A small multi-label image tagger, trained from scratch.
Model: 5.37M parameters, 40-pixel images, arch swin, norm rmsnorm, activation gelu, patch size [2, 2], depths [5, 5, 5], widths [64, 128, 256].
Training: adamw at rate 0.0017, 10800 steps, batches of 256.
Data: trained on telescope images of galaxies (Galaxy Zoo DECaLS), 88335 training examples, 31.3 epochs.
Rows from block 11, named by matrix and row number. Rows with one number belong to one neuron. Each number is 200 + 20 x the weight over its row's rms, rounded and kept within 0 to 999. All counts start at 0. After the name is the row's rms in percent of the matrix's.
# fc1: MLP up (model.blocks.11.mlp.fc1.weight, 1024x256), inputs 0-63
# fc2: MLP down (model.blocks.11.mlp.fc2.weight, 256x1024, transposed), outputs 0-63
fc1.123,080,200,200,200,201,200,207,200,200,200,200,199,200,200,200,200,201,200,200,200,200,200,200,200,200,165,200,200,200,196,197,202,200,200,200,200,214,200,200,200,200,200,200,202,200,198,200,200,168,200,200,201,200,201,200,201,200,200,200,200,200,201,200,200,200
fc1.124,082,200,200,200,202,200,204,199,200,200,200,200,200,198,200,200,202,200,200,205,200,199,200,200,200,157,200,200,200,199,202,201,200,200,200,200,215,200,200,200,200,200,200,204,200,179,200,200,178,200,200,200,200,200,200,201,200,200,200,200,200,201,200,200,200
fc1.125,085,200,200,200,200,200,204,199,200,200,200,200,200,199,200,200,202,200,200,203,200,200,200,200,200,164,200,200,200,197,200,202,200,200,200,200,205,200,200,199,200,199,200,199,200,195,200,200,195,200,200,201,200,200,200,200,200,200,200,200,200,197,200,200,200
fc1.126,081,200,200,200,200,200,202,200,200,200,200,200,200,200,200,200,201,200,200,201,200,200,200,200,200,171,200,200,200,199,201,200,200,200,200,200,205,200,200,200,200,200,200,201,200,199,200,200,194,200,200,200,200,200,200,201,200,200,200,200,200,200,200,200,200
fc1.127,085,200,200,200,201,200,201,200,200,200,200,200,200,200,200,200,203,200,200,201,200,200,200,200,200,187,200,200,200,198,207,201,200,200,200,200,208,200,200,200,200,200,200,196,200,195,200,200,194,200,200,201,200,203,200,195,200,200,200,200,200,197,200,200,200
fc1.128,083,200,200,200,202,200,207,200,200,200,200,200,200,200,200,200,201,199,200,200,200,200,201,200,200,157,200,200,200,196,197,202,200,200,200,200,221,200,200,201,200,200,200,202,200,199,200,200,186,200,200,201,200,200,200,201,200,200,200,200,200,200,200,200,200
fc1.129,108,203,200,201,278,201,197,238,204,198,202,199,200,197,200,193,200,200,199,209,200,195,198,198,200,205,200,203,206,184,131,201,200,193,202,200,349,193,201,194,207,199,200,332,199,189,201,201,134,202,200,201,199,210,201,211,201,200,199,200,199,183,199,201,200
fc1.130,091,200,200,200,203,200,202,200,200,201,200,200,200,200,200,200,203,200,200,202,200,200,200,200,200,188,200,200,200,198,207,203,200,200,200,200,230,200,200,200,200,200,200,197,200,194,200,200,189,200,200,198,200,204,200,196,200,200,200,200,200,201,200,200,200
fc1.131,093,200,200,200,200,200,200,199,200,200,200,200,200,199,200,200,204,199,200,199,200,200,200,200,200,185,200,200,202,199,202,205,199,200,200,200,229,200,200,200,200,200,200,202,200,196,200,201,182,200,200,204,200,202,200,196,200,200,200,200,200,204,200,200,200
fc1.132,092,200,200,200,200,200,199,199,200,200,200,200,200,199,200,200,203,200,200,198,200,200,200,200,200,187,200,200,201,199,209,203,199,200,200,200,212,200,200,200,200,200,200,196,200,199,200,201,191,200,200,207,200,203,200,181,199,200,200,200,200,195,200,200,200
fc1.133,086,200,200,200,201,200,202,199,200,200,200,200,200,199,200,200,204,200,200,202,200,200,200,200,200,170,200,200,200,197,202,201,200,200,200,200,206,200,200,200,200,200,200,199,200,194,200,200,195,200,200,202,200,201,200,199,200,200,200,200,200,199,200,199,200
fc1.134,098,200,200,200,202,200,202,201,200,200,200,199,200,199,200,200,204,200,200,196,200,200,200,200,200,182,200,200,202,201,197,205,199,200,200,200,219,200,200,199,200,199,200,202,200,194,200,200,174,200,200,203,200,202,200,194,199,200,200,200,200,213,200,201,200
fc1.135,082,200,200,200,201,200,203,200,200,200,200,200,200,200,200,200,202,200,200,203,200,200,200,200,200,184,200,200,200,198,202,200,200,200,200,200,205,200,200,200,200,200,200,199,200,195,200,200,197,200,200,201,200,201,200,199,200,200,200,200,200,197,200,200,200
fc1.136,086,200,200,200,201,200,205,199,200,200,200,200,200,200,200,200,201,200,200,202,200,200,200,200,200,168,200,200,200,196,204,203,200,200,200,200,205,200,200,200,200,200,200,199,200,195,200,200,194,200,200,200,200,201,200,199,200,200,200,200,200,199,200,200,200
fc1.137,095,200,200,200,199,200,201,200,200,200,200,200,200,200,200,200,201,200,200,201,200,200,200,200,200,178,200,200,200,199,207,201,200,200,200,200,204,200,200,200,200,200,200,200,200,195,200,200,193,200,200,200,200,200,200,201,200,200,200,200,200,199,200,200,200
fc1.138,080,200,200,200,201,200,204,200,200,200,200,199,200,200,200,200,201,200,200,201,200,200,200,200,200,180,200,200,200,199,201,202,200,200,200,200,210,200,200,200,200,200,200,201,200,197,200,200,183,200,200,200,200,200,200,200,200,200,200,200,200,200,200,200,200
fc1.139,150,198,202,203,205,212,196,200,225,204,203,200,200,186,200,214,223,200,202,197,200,199,193,197,176,207,205,194,208,200,197,191,200,200,194,200,246,206,231,204,205,188,202,366,202,168,194,203,162,196,219,198,193,246,184,208,209,173,200,185,196,145,200,196,198
fc1.140,088,200,200,200,201,200,202,199,200,200,200,200,200,199,200,200,203,200,200,201,200,200,200,200,200,186,200,200,200,196,204,200,200,200,200,200,210,200,200,200,200,200,200,198,200,194,200,200,193,200,200,200,200,202,200,197,200,200,200,200,200,199,200,200,200
fc1.141,083,200,200,200,201,200,205,200,200,200,200,200,200,199,200,200,202,200,200,204,200,200,200,200,200,183,200,200,200,197,202,201,200,200,200,200,205,200,200,200,200,200,200,200,200,195,200,200,198,200,200,201,200,201,200,199,200,200,200,200,200,198,200,200,200
fc1.142,095,201,200,200,202,200,200,204,200,200,200,199,200,200,200,200,203,200,200,198,200,200,200,200,200,188,200,200,202,200,205,204,199,200,200,200,222,200,200,200,200,200,200,207,200,191,200,200,166,200,200,203,200,202,200,195,200,200,200,200,200,211,200,201,200
fc1.143,131,200,200,196,220,207,191,208,205,195,204,204,200,192,199,196,209,196,200,220,199,198,196,198,200,205,201,200,195,158,202,198,199,194,199,200,307,188,205,199,199,191,200,315,200,173,199,225,163,200,201,179,197,206,197,212,202,189,198,191,198,95,199,198,200
fc1.144,088,200,200,200,200,200,203,200,200,200,200,200,200,200,200,200,201,200,200,202,200,200,200,200,200,173,200,200,200,199,204,200,200,200,200,200,203,200,200,200,200,200,200,199,200,195,200,200,197,200,200,200,200,200,200,201,200,200,200,200,200,199,200,200,200
fc1.145,085,200,200,200,200,200,205,200,200,200,200,200,200,200,200,200,201,200,200,202,200,200,200,200,200,175,200,200,200,199,204,201,200,200,200,200,210,200,200,200,200,200,200,199,200,197,200,200,193,200,200,200,200,200,200,199,200,200,200,200,200,198,200,200,200
fc1.146,090,200,200,200,200,200,203,200,200,200,200,200,200,200,200,200,200,200,200,202,200,200,200,200,200,187,200,200,200,199,202,202,200,200,200,200,204,200,200,200,200,200,200,200,200,198,200,200,195,200,200,201,200,200,200,199,200,200,200,200,200,198,200,200,200
fc1.147,153,204,193,201,198,192,210,220,216,214,198,200,201,192,199,194,192,203,200,226,200,201,205,202,176,199,200,186,187,204,130,199,194,200,199,200,230,195,199,203,200,198,201,269,201,173,195,172,196,201,200,233,189,202,215,220,210,185,200,219,205,355,195,203,199
fc1.148,121,213,200,211,220,199,205,238,205,212,199,196,201,204,200,202,204,203,201,202,200,199,201,201,191,208,201,192,215,179,83,197,200,204,200,200,227,211,211,215,181,201,200,224,200,175,200,203,187,201,200,192,198,196,200,218,199,186,200,191,195,184,197,200,206
fc1.149,078,200,200,200,201,200,204,200,200,200,200,200,200,199,200,200,201,199,200,201,200,200,200,200,200,157,200,200,200,195,199,203,200,200,200,200,216,200,200,200,200,200,200,199,200,198,200,200,165,200,200,201,200,201,200,201,200,200,200,200,200,200,200,199,200
fc1.150,159,196,199,197,216,203,99,213,202,190,201,163,194,158,200,206,214,185,211,218,201,204,184,198,203,204,201,197,209,179,222,203,197,198,178,200,243,193,217,192,201,193,205,291,201,169,197,246,186,201,203,185,207,203,219,200,208,197,198,198,198,112,216,212,200
fc1.151,092,200,200,200,200,200,200,199,200,200,200,200,200,199,200,200,204,200,200,201,200,200,200,200,200,182,200,200,200,197,204,202,200,200,200,200,217,200,200,200,200,200,200,198,200,196,200,201,191,200,200,202,200,203,200,197,200,200,200,200,200,197,200,200,200
fc1.152,083,200,200,200,200,200,203,199,200,200,200,200,200,199,200,200,202,200,200,203,200,200,200,200,200,165,200,200,200,199,201,202,200,200,200,200,211,200,200,200,200,200,200,200,200,195,200,200,192,200,200,200,200,200,200,201,200,200,200,200,200,199,200,200,200
fc1.153,193,191,191,200,163,190,224,219,202,210,206,187,200,204,199,201,200,196,203,220,200,201,199,189,195,119,201,196,199,209,222,200,198,201,200,200,197,200,199,213,199,202,200,190,200,190,205,206,203,201,201,322,193,243,201,214,199,200,200,202,197,188,200,184,203
fc1.154,082,200,200,200,200,200,205,200,200,200,200,200,200,200,200,200,201,200,200,203,200,200,200,200,200,167,200,200,200,199,200,202,200,200,200,200,208,200,200,199,200,200,200,200,200,196,200,200,183,200,200,200,200,200,200,201,200,200,200,200,201,200,200,200,200
fc1.155,163,191,196,192,202,198,192,179,203,195,200,201,196,203,205,227,241,184,208,214,201,198,199,205,211,230,199,197,212,186,185,202,216,198,209,199,197,192,203,224,196,199,207,208,202,137,197,244,189,200,197,153,209,204,196,227,196,202,200,199,214,174,215,203,200
fc1.156,146,205,201,199,175,222,248,227,240,204,195,204,201,196,198,189,215,193,197,279,200,198,201,197,191,131,192,201,213,172,229,199,195,198,179,200,219,188,207,154,197,197,197,196,199,191,210,207,154,199,189,211,195,251,205,198,199,197,216,200,211,164,203,196,200
fc1.157,082,200,200,200,200,200,202,200,200,200,200,200,200,200,200,200,200,200,200,200,200,200,200,200,200,183,200,200,200,199,199,200,200,200,200,200,216,200,200,200,200,200,200,202,200,195,200,200,158,200,200,200,200,200,200,201,200,200,200,200,201,200,200,200,200
fc1.158,080,200,200,200,201,200,204,200,200,200,200,200,200,200,200,200,201,200,200,200,200,200,200,200,200,165,200,200,200,199,199,200,200,200,200,200,206,200,200,200,200,200,200,201,200,194,200,200,195,200,200,200,200,200,200,200,200,200,200,200,200,200,200,200,200
fc1.159,159,202,198,209,205,196,233,145,189,200,201,200,199,150,200,203,260,194,197,198,200,199,202,179,201,119,202,199,201,191,194,171,201,194,201,200,277,226,204,246,200,188,200,299,200,180,216,209,101,200,197,148,197,210,192,167,193,210,197,194,191,263,195,202,198
fc1.160,089,200,200,200,216,200,204,199,200,200,200,200,200,199,200,200,202,200,200,202,200,200,200,200,200,150,200,200,200,187,191,202,200,200,200,202,217,200,200,200,200,200,200,203,200,188,200,200,191,200,200,199,200,200,200,200,200,200,200,200,200,200,200,200,200
fc1.161,097,200,200,200,203,200,202,199,201,200,200,199,200,199,200,200,206,200,200,197,200,200,200,200,200,183,200,200,203,198,195,206,199,200,200,200,222,199,200,199,200,200,200,201,200,195,200,201,176,200,200,201,200,203,200,191,200,200,200,200,200,210,200,201,200
fc1.162,067,184,199,200,205,200,169,196,200,200,200,200,198,185,201,201,247,191,201,204,200,200,200,199,200,201,200,200,198,198,202,200,200,200,180,200,301,200,193,200,201,200,200,230,201,191,200,211,97,199,200,200,200,206,200,203,210,200,200,201,200,191,200,199,201
fc1.163,099,200,200,200,201,200,199,203,200,200,200,199,200,199,200,200,203,200,200,198,200,200,200,200,200,188,200,200,202,201,202,204,199,200,200,200,219,200,200,200,200,200,200,207,200,193,200,200,166,200,200,203,200,202,200,196,200,200,200,200,200,218,200,200,200
fc1.164,082,199,200,201,202,200,206,193,200,201,200,199,200,200,200,200,204,198,200,199,200,199,200,200,200,140,200,201,200,188,200,202,200,200,198,200,263,201,200,205,200,200,200,205,200,195,199,201,163,200,200,196,199,203,200,192,200,200,200,200,202,203,200,200,200
fc1.165,117,199,200,200,228,201,215,192,200,209,200,202,200,198,200,198,201,199,200,225,200,200,200,199,199,193,200,200,199,100,182,200,200,200,200,200,209,199,199,199,200,200,200,204,200,198,200,202,196,200,200,203,201,195,200,195,199,199,200,200,198,198,200,217,200
fc1.166,083,200,200,200,200,200,204,199,200,200,200,200,200,200,200,200,201,200,200,201,200,200,200,200,200,173,200,200,200,197,200,201,200,200,200,200,206,200,200,200,200,200,200,200,200,197,200,200,194,200,200,200,200,200,200,201,200,200,200,200,200,199,200,200,200
fc1.167,118,202,190,201,190,210,313,231,207,191,187,202,201,208,203,220,211,195,198,260,201,200,199,201,208,192,200,194,191,174,207,196,200,199,198,200,202,222,216,174,202,198,200,189,200,155,201,219,175,204,192,210,191,212,207,211,199,201,204,200,201,146,204,198,203
fc1.168,082,200,200,200,200,200,204,200,200,200,200,200,200,200,200,200,201,200,200,201,200,200,200,200,200,178,200,200,200,198,200,202,200,200,200,200,212,200,200,200,200,200,200,200,200,196,200,200,179,200,200,201,200,200,200,200,200,200,200,200,200,199,200,200,200
fc1.169,072,198,205,201,203,200,198,194,200,200,200,200,200,198,200,200,257,200,201,200,200,199,200,200,200,195,201,200,200,189,198,200,200,200,199,200,231,201,201,196,201,199,200,281,200,189,200,203,89,198,200,201,200,201,200,197,200,200,200,200,201,178,198,200,200
fc1.170,082,200,200,200,200,200,204,200,200,200,200,200,200,200,200,200,201,200,200,201,200,200,200,200,200,174,200,200,200,199,201,200,200,200,200,200,204,200,200,200,200,200,200,200,200,197,200,200,197,200,200,200,200,200,200,200,200,200,200,200,200,200,200,200,200
fc1.171,094,201,200,200,210,200,210,197,200,201,200,200,200,199,200,200,202,200,200,211,200,200,200,199,200,182,200,200,200,162,191,202,200,200,200,199,221,200,200,200,200,200,200,200,200,195,200,201,187,200,200,199,200,201,200,193,200,200,200,200,200,199,200,201,200
fc1.172,087,200,200,200,200,200,202,200,200,200,200,200,200,198,200,200,203,200,200,202,200,200,200,200,200,179,200,200,200,198,203,202,200,200,200,200,213,200,200,200,200,200,200,199,200,196,200,200,188,200,200,201,200,202,200,199,200,200,200,200,200,199,200,200,200
fc1.173,082,200,200,200,201,200,205,200,200,200,200,200,200,200,200,200,206,200,200,202,200,200,200,200,200,182,200,200,200,198,201,202,200,200,200,200,207,200,200,200,200,200,200,200,200,195,200,200,194,200,200,201,200,201,200,199,200,200,200,200,200,199,200,199,200
fc1.174,152,219,198,202,241,192,210,217,205,199,207,207,199,195,202,189,195,230,199,220,200,205,200,221,206,192,216,190,211,229,109,200,189,204,200,200,289,199,201,226,196,197,199,270,201,193,198,157,179,200,200,206,198,254,192,217,201,200,198,209,199,303,203,201,195
fc2.123,012,201,201,193,214,204,200,178,199,201,200,200,201,199,200,199,207,198,201,203,199,199,196,208,204,199,201,197,159,157,185,195,200,198,197,200,202,200,198,162,200,197,199,181,200,200,200,222,198,199,200,218,202,200,199,186,201,199,200,200,200,178,198,198,200
fc2.124,017,199,200,198,216,206,200,195,199,202,201,200,200,202,200,199,202,200,200,173,200,200,200,200,200,199,200,200,191,175,153,195,199,200,197,200,199,200,199,173,201,192,199,199,200,201,200,208,192,200,200,197,200,201,200,178,211,199,200,200,203,176,199,201,200
fc2.125,036,200,200,199,205,201,200,198,200,201,200,200,200,200,200,200,201,200,200,200,200,200,200,200,200,199,200,200,194,187,190,199,200,200,199,200,199,200,199,190,201,194,200,194,200,200,200,205,201,200,200,205,200,200,200,189,200,200,200,200,200,182,199,200,200
fc2.126,009,202,201,199,217,202,200,195,199,202,200,199,201,202,200,200,202,199,201,206,199,200,201,201,200,199,200,199,188,185,162,197,199,199,195,200,197,200,199,169,200,193,201,175,200,197,200,209,194,199,200,206,203,199,200,167,200,201,200,199,199,173,200,200,200
fc2.127,090,200,200,199,202,201,200,202,200,201,200,200,200,199,200,200,200,200,200,201,200,200,200,200,200,200,200,200,197,199,196,199,200,200,200,200,200,200,200,198,200,195,200,197,200,201,200,201,201,200,200,204,200,200,200,193,200,200,200,200,200,184,200,200,200
fc2.128,016,201,201,198,208,202,201,189,199,201,200,200,199,200,200,199,200,201,200,201,201,199,201,203,200,200,200,198,170,172,187,195,200,199,198,200,200,200,198,177,200,197,201,188,201,201,199,211,199,199,200,207,202,200,199,191,200,200,200,200,198,186,199,201,200
fc2.129,052,198,197,192,196,202,201,194,200,196,204,197,200,194,198,204,211,199,200,201,201,201,200,199,199,201,201,202,198,180,205,199,194,174,198,200,175,200,197,134,197,195,199,52,200,200,206,234,218,199,193,204,200,212,202,144,198,197,197,198,199,126,203,200,200
fc2.130,107,201,200,199,206,201,200,204,200,201,200,200,200,199,200,200,200,200,200,197,200,200,200,200,200,200,200,199,194,201,198,200,200,200,200,200,201,200,200,196,200,196,200,202,200,184,200,200,201,200,200,203,200,203,200,199,200,200,200,200,200,195,199,200,200
fc2.131,110,200,200,199,201,201,200,203,200,201,200,200,200,199,200,200,200,200,200,201,200,200,200,200,200,200,200,200,198,201,197,200,200,200,200,200,200,200,200,198,200,197,200,197,200,200,200,201,201,200,200,206,200,199,200,196,200,200,200,200,200,187,200,200,200
fc2.132,138,200,200,199,201,200,200,205,200,200,200,200,200,199,200,200,200,200,200,201,200,200,200,200,200,200,200,200,198,201,198,200,200,200,200,200,200,200,200,199,200,196,200,197,200,201,200,200,201,200,200,205,200,200,200,191,200,200,200,200,200,180,200,200,200
fc2.133,057,200,200,199,203,201,200,200,200,201,200,200,200,199,200,200,201,200,200,200,200,200,200,200,200,200,200,200,195,195,194,199,200,200,200,200,200,200,200,193,200,195,200,196,200,201,200,203,202,200,200,205,200,200,200,191,200,200,200,200,200,184,199,200,200
fc2.134,115,200,200,199,201,201,200,206,200,201,200,200,200,199,200,200,200,200,200,201,200,200,200,200,200,200,200,200,199,201,200,200,200,200,200,200,201,200,200,199,200,198,200,198,200,198,200,201,201,200,200,209,200,200,200,198,200,200,200,200,201,187,200,200,200
fc2.135,042,201,200,199,203,201,200,201,200,201,200,200,200,199,200,200,200,200,200,202,200,200,200,200,200,200,200,199,196,195,191,199,199,200,199,200,200,200,200,194,200,194,200,195,200,199,200,202,200,200,200,205,201,200,200,191,200,200,200,200,200,189,200,200,200
fc2.136,016,199,200,198,218,207,200,179,200,202,201,199,200,208,200,200,201,200,200,197,200,200,202,200,201,200,200,203,191,152,175,194,202,200,199,200,204,199,199,195,201,194,200,196,200,191,200,206,184,202,200,200,201,202,201,181,201,199,201,200,191,187,199,200,200
fc2.137,010,200,200,199,229,203,200,204,200,201,201,200,201,206,200,200,201,200,201,214,199,201,200,201,200,200,200,200,199,203,148,198,200,198,196,200,201,200,200,174,200,197,200,180,200,197,200,201,196,200,200,201,202,198,200,134,200,200,200,200,200,160,200,200,200
fc2.138,017,200,200,198,208,202,200,201,199,201,200,200,200,200,200,200,203,200,201,203,200,200,200,201,200,200,200,199,190,185,182,195,200,200,198,200,197,200,199,177,200,190,200,177,200,201,200,208,199,200,200,208,201,199,200,181,200,200,200,200,199,177,198,200,200
fc2.139,145,191,200,197,187,193,200,201,192,173,201,201,203,192,200,202,197,199,199,197,199,188,203,199,205,203,199,210,179,162,232,203,187,196,205,200,193,200,179,192,198,196,199,216,199,202,204,226,203,200,199,183,191,215,215,280,193,221,207,201,201,165,198,201,200
fc2.140,084,201,200,200,202,201,200,202,200,200,200,200,200,199,200,200,200,200,200,201,200,200,200,200,200,200,200,200,195,198,196,200,200,200,200,200,201,200,200,197,200,196,200,197,200,200,200,201,200,200,200,203,200,200,200,195,200,200,200,200,200,188,199,200,200
fc2.141,028,201,200,199,205,202,200,196,199,201,200,200,200,199,200,200,201,200,200,204,200,200,200,200,200,200,200,199,196,191,191,198,199,200,199,200,201,200,199,193,200,192,200,199,200,196,200,202,197,200,200,209,201,199,200,189,200,200,200,200,200,186,200,200,200
fc2.142,099,200,200,199,203,203,200,207,200,201,200,199,200,200,200,201,200,200,200,200,200,200,200,200,200,200,201,200,199,203,195,200,200,199,199,200,202,200,199,198,200,198,200,198,200,193,200,200,201,200,200,211,200,200,200,197,200,200,200,200,201,189,200,200,200
fc2.143,092,206,201,204,244,203,200,192,199,189,192,206,200,203,198,197,200,200,200,57,199,193,209,200,205,198,200,215,186,87,211,172,201,199,202,200,228,199,185,171,201,201,195,278,200,209,196,230,190,202,200,141,191,200,204,199,200,202,199,201,195,191,206,201,200
fc2.144,013,201,200,199,218,202,200,195,200,201,200,200,200,205,200,200,201,200,200,203,199,200,200,201,200,200,200,200,197,183,169,198,199,199,198,200,200,200,200,180,200,195,200,188,200,196,200,202,194,200,200,201,201,198,200,164,200,200,200,200,200,170,200,200,200
fc2.145,016,200,200,197,212,206,200,195,200,202,200,199,200,205,200,199,199,200,201,200,200,200,200,201,200,200,200,200,191,175,180,196,201,200,200,200,199,200,200,184,201,191,200,184,200,195,200,204,196,200,200,205,200,199,200,175,200,200,200,200,200,176,199,200,200
fc2.146,041,201,200,199,204,201,200,201,200,200,200,200,200,200,200,200,200,200,201,200,200,200,200,200,200,200,200,200,195,197,193,199,200,200,199,200,200,200,200,195,200,198,200,194,200,200,200,202,200,200,200,203,201,200,200,188,200,200,200,200,200,182,199,200,200
fc2.147,152,200,199,196,197,199,200,197,201,208,199,199,203,200,200,194,198,200,201,206,200,206,201,200,206,200,202,204,214,181,204,186,182,194,199,200,188,199,195,183,198,200,198,104,200,192,205,201,196,201,202,211,194,199,205,187,207,208,199,200,198,75,201,200,200
fc2.148,068,207,201,193,189,183,199,174,202,197,200,194,229,192,200,258,212,199,224,248,202,200,202,199,194,201,196,201,177,194,205,199,194,189,199,200,126,202,203,173,208,188,198,176,200,192,204,183,198,201,196,237,186,190,179,210,203,197,200,193,203,191,181,199,200
fc2.149,010,200,199,198,216,206,201,188,210,195,201,202,199,201,201,200,204,201,200,202,200,202,200,201,201,202,200,199,171,136,168,188,198,200,199,195,208,196,202,136,198,197,199,165,200,200,201,221,178,200,200,214,198,200,199,173,202,199,200,198,205,175,193,198,200
fc2.150,150,207,200,240,202,215,200,211,202,185,202,205,208,196,197,209,199,200,205,119,198,195,207,196,205,192,198,176,174,154,224,224,200,201,202,200,188,200,193,206,215,205,203,322,199,211,194,191,201,201,200,159,203,188,207,264,197,205,203,205,194,211,194,207,200
fc2.151,109,201,200,200,200,200,200,203,200,200,200,200,200,199,200,200,200,200,200,201,200,200,200,200,200,200,200,200,197,200,196,200,200,200,199,200,200,200,200,198,200,197,200,197,200,200,200,201,201,200,200,203,200,200,200,194,200,200,200,200,200,191,199,200,200
fc2.152,040,200,200,199,205,202,200,199,199,201,200,199,200,201,200,200,201,200,200,201,200,200,200,200,200,199,200,199,194,192,187,198,201,200,199,200,199,200,199,191,200,196,200,193,200,201,200,204,201,200,200,205,201,200,200,189,200,200,200,200,200,182,199,200,200
fc2.153,429,197,204,201,202,205,200,120,202,195,200,211,201,202,200,207,199,201,200,197,199,194,203,207,200,203,202,206,190,189,58,197,202,199,201,200,200,202,204,202,199,203,201,219,200,205,200,180,197,201,200,198,201,94,206,282,201,204,202,201,198,268,194,200,201
fc2.154,019,200,201,196,206,203,201,199,199,202,200,200,200,200,200,200,200,200,201,202,200,200,200,202,200,199,200,198,186,184,185,197,201,199,199,200,195,200,199,174,201,194,200,185,200,200,200,208,205,199,200,207,201,201,200,187,200,200,200,201,201,177,199,200,200
fc2.155,277,205,206,207,195,200,200,202,194,204,198,201,205,199,200,192,190,202,200,204,198,200,197,196,194,203,199,209,192,174,204,201,161,201,202,200,136,214,204,185,201,199,200,224,200,244,200,201,206,200,200,201,201,191,200,203,190,204,200,200,186,192,201,198,200
fc2.156,138,198,202,219,221,187,197,86,170,200,204,203,199,205,203,197,206,201,202,189,198,200,198,193,203,201,199,201,200,199,178,211,220,189,200,200,175,207,201,203,206,206,199,225,201,212,195,175,197,203,199,93,200,161,214,185,204,204,207,203,190,237,192,200,200
fc2.157,006,202,201,198,216,204,199,184,199,201,201,201,200,200,200,199,205,200,202,204,200,200,202,201,201,200,202,197,143,154,162,196,199,195,193,200,189,200,199,128,198,196,200,151,201,204,200,223,198,200,200,210,206,199,197,169,202,201,200,198,200,177,196,200,200
fc2.158,017,202,200,199,208,202,200,197,199,202,200,200,200,200,200,200,201,200,200,201,199,200,201,201,200,200,200,199,188,177,180,196,200,200,198,200,198,200,199,180,200,193,200,187,200,201,199,208,200,200,200,205,202,200,200,182,200,200,200,200,200,180,199,200,200
fc2.159,148,201,200,203,221,195,199,236,202,194,201,202,197,216,200,200,187,201,199,210,200,200,198,195,202,206,200,194,225,275,206,203,180,186,201,200,201,195,204,228,200,211,198,226,200,136,202,136,197,199,200,74,200,202,203,189,199,200,199,202,199,205,207,196,200
fc2.160,025,201,200,199,210,204,201,188,204,201,198,200,199,201,200,199,201,201,200,197,200,200,201,201,200,199,200,199,179,150,200,191,196,200,199,199,203,199,200,188,200,195,197,198,200,199,199,205,198,199,200,206,201,199,199,195,201,200,200,200,201,196,197,202,201
fc2.161,132,200,200,199,201,200,200,205,200,201,200,200,200,199,200,200,200,200,200,200,200,200,200,200,200,200,200,200,198,201,200,200,200,200,200,200,201,200,200,199,200,196,200,199,200,199,200,201,201,200,200,207,200,199,200,197,200,200,200,200,200,189,199,200,200
fc2.162,016,213,187,201,201,213,198,169,197,209,198,211,185,201,205,198,184,201,205,189,194,204,201,203,197,185,200,204,186,135,230,176,194,194,215,199,198,203,178,171,235,203,195,257,194,219,197,196,213,198,196,190,192,207,215,181,214,212,202,226,200,197,202,197,200
fc2.163,098,200,200,199,202,202,200,209,200,201,201,200,200,200,200,200,200,200,200,201,200,200,200,200,200,200,200,200,199,204,198,200,200,199,199,200,203,200,200,198,200,198,200,198,200,194,200,200,201,200,200,214,200,200,200,199,200,200,200,200,201,190,200,200,200
fc2.164,059,201,201,199,213,200,197,200,201,196,200,199,198,204,200,199,199,200,200,198,200,200,198,199,200,202,201,201,192,205,198,198,195,199,201,200,205,200,201,195,200,199,199,199,201,196,201,197,183,200,199,190,200,200,200,208,204,200,200,200,202,194,198,201,200
fc2.165,075,199,200,199,204,203,200,119,199,209,200,197,201,200,200,199,201,200,200,201,200,200,201,201,202,200,200,200,187,86,211,173,202,200,200,200,236,199,199,198,200,197,200,221,200,193,200,202,188,200,200,206,200,187,200,205,200,200,200,200,201,208,199,200,200
fc2.166,034,201,200,199,203,201,200,200,199,201,200,200,200,200,200,200,201,200,200,202,200,200,200,200,200,200,200,199,190,191,191,199,200,200,198,200,199,200,199,189,200,196,200,192,200,200,199,205,201,200,200,205,201,200,200,191,200,200,200,200,200,186,199,200,200
fc2.167,082,200,201,212,208,193,199,85,163,209,200,203,201,201,196,192,210,199,200,195,200,196,194,197,194,200,199,182,188,202,194,202,246,198,200,200,193,203,203,218,211,200,197,213,202,214,202,184,198,186,199,196,189,194,200,164,199,203,207,198,197,297,203,199,200
fc2.168,032,200,200,199,203,202,200,197,200,201,200,200,200,200,200,200,201,200,200,201,200,200,200,200,200,200,200,199,190,187,190,198,201,200,199,200,200,200,200,190,200,196,200,189,200,201,200,206,200,200,200,205,200,199,200,189,200,200,200,200,200,188,199,200,200
fc2.169,014,185,202,202,205,222,197,176,187,199,203,202,211,200,199,204,203,197,199,197,195,110,201,199,209,202,199,199,184,161,206,188,197,191,224,198,199,200,154,156,203,200,199,228,195,206,198,233,196,210,195,194,204,202,202,199,194,203,199,206,203,189,199,200,200
fc2.170,013,202,200,199,211,202,199,190,199,201,200,200,200,201,200,200,202,200,200,203,199,200,200,201,200,200,200,199,192,179,178,197,199,200,198,200,200,200,199,180,200,193,200,189,200,197,200,206,196,200,200,208,202,199,201,175,200,200,200,200,200,177,200,200,200
fc2.171,041,200,200,199,205,203,199,173,200,197,200,198,200,201,200,200,200,200,200,201,200,200,199,201,200,200,200,200,186,147,215,192,194,200,200,200,220,199,200,195,200,195,200,215,200,183,200,199,188,199,200,205,200,198,201,202,201,200,200,200,201,201,199,200,200
fc2.172,067,200,200,198,201,201,200,202,200,201,200,200,200,200,200,200,198,201,200,201,200,200,200,200,200,200,200,200,196,197,195,200,200,200,199,200,200,200,200,197,200,197,200,195,200,201,200,201,202,200,200,204,200,200,200,193,200,200,200,200,200,187,200,200,200
fc2.173,019,200,200,199,209,203,200,196,199,201,200,200,200,200,200,200,201,200,201,200,200,200,200,201,200,200,200,199,187,181,184,194,200,200,199,200,200,200,199,180,201,194,200,192,200,199,200,208,198,199,200,207,201,200,200,185,200,199,200,200,200,180,199,200,200
fc2.174,155,202,199,200,194,197,200,222,201,194,201,197,200,200,200,196,209,199,204,219,200,204,203,199,206,204,197,204,214,200,215,193,192,200,199,200,198,200,194,190,197,180,198,90,200,167,205,212,199,201,202,240,190,192,190,194,203,195,204,193,202,127,200,199,200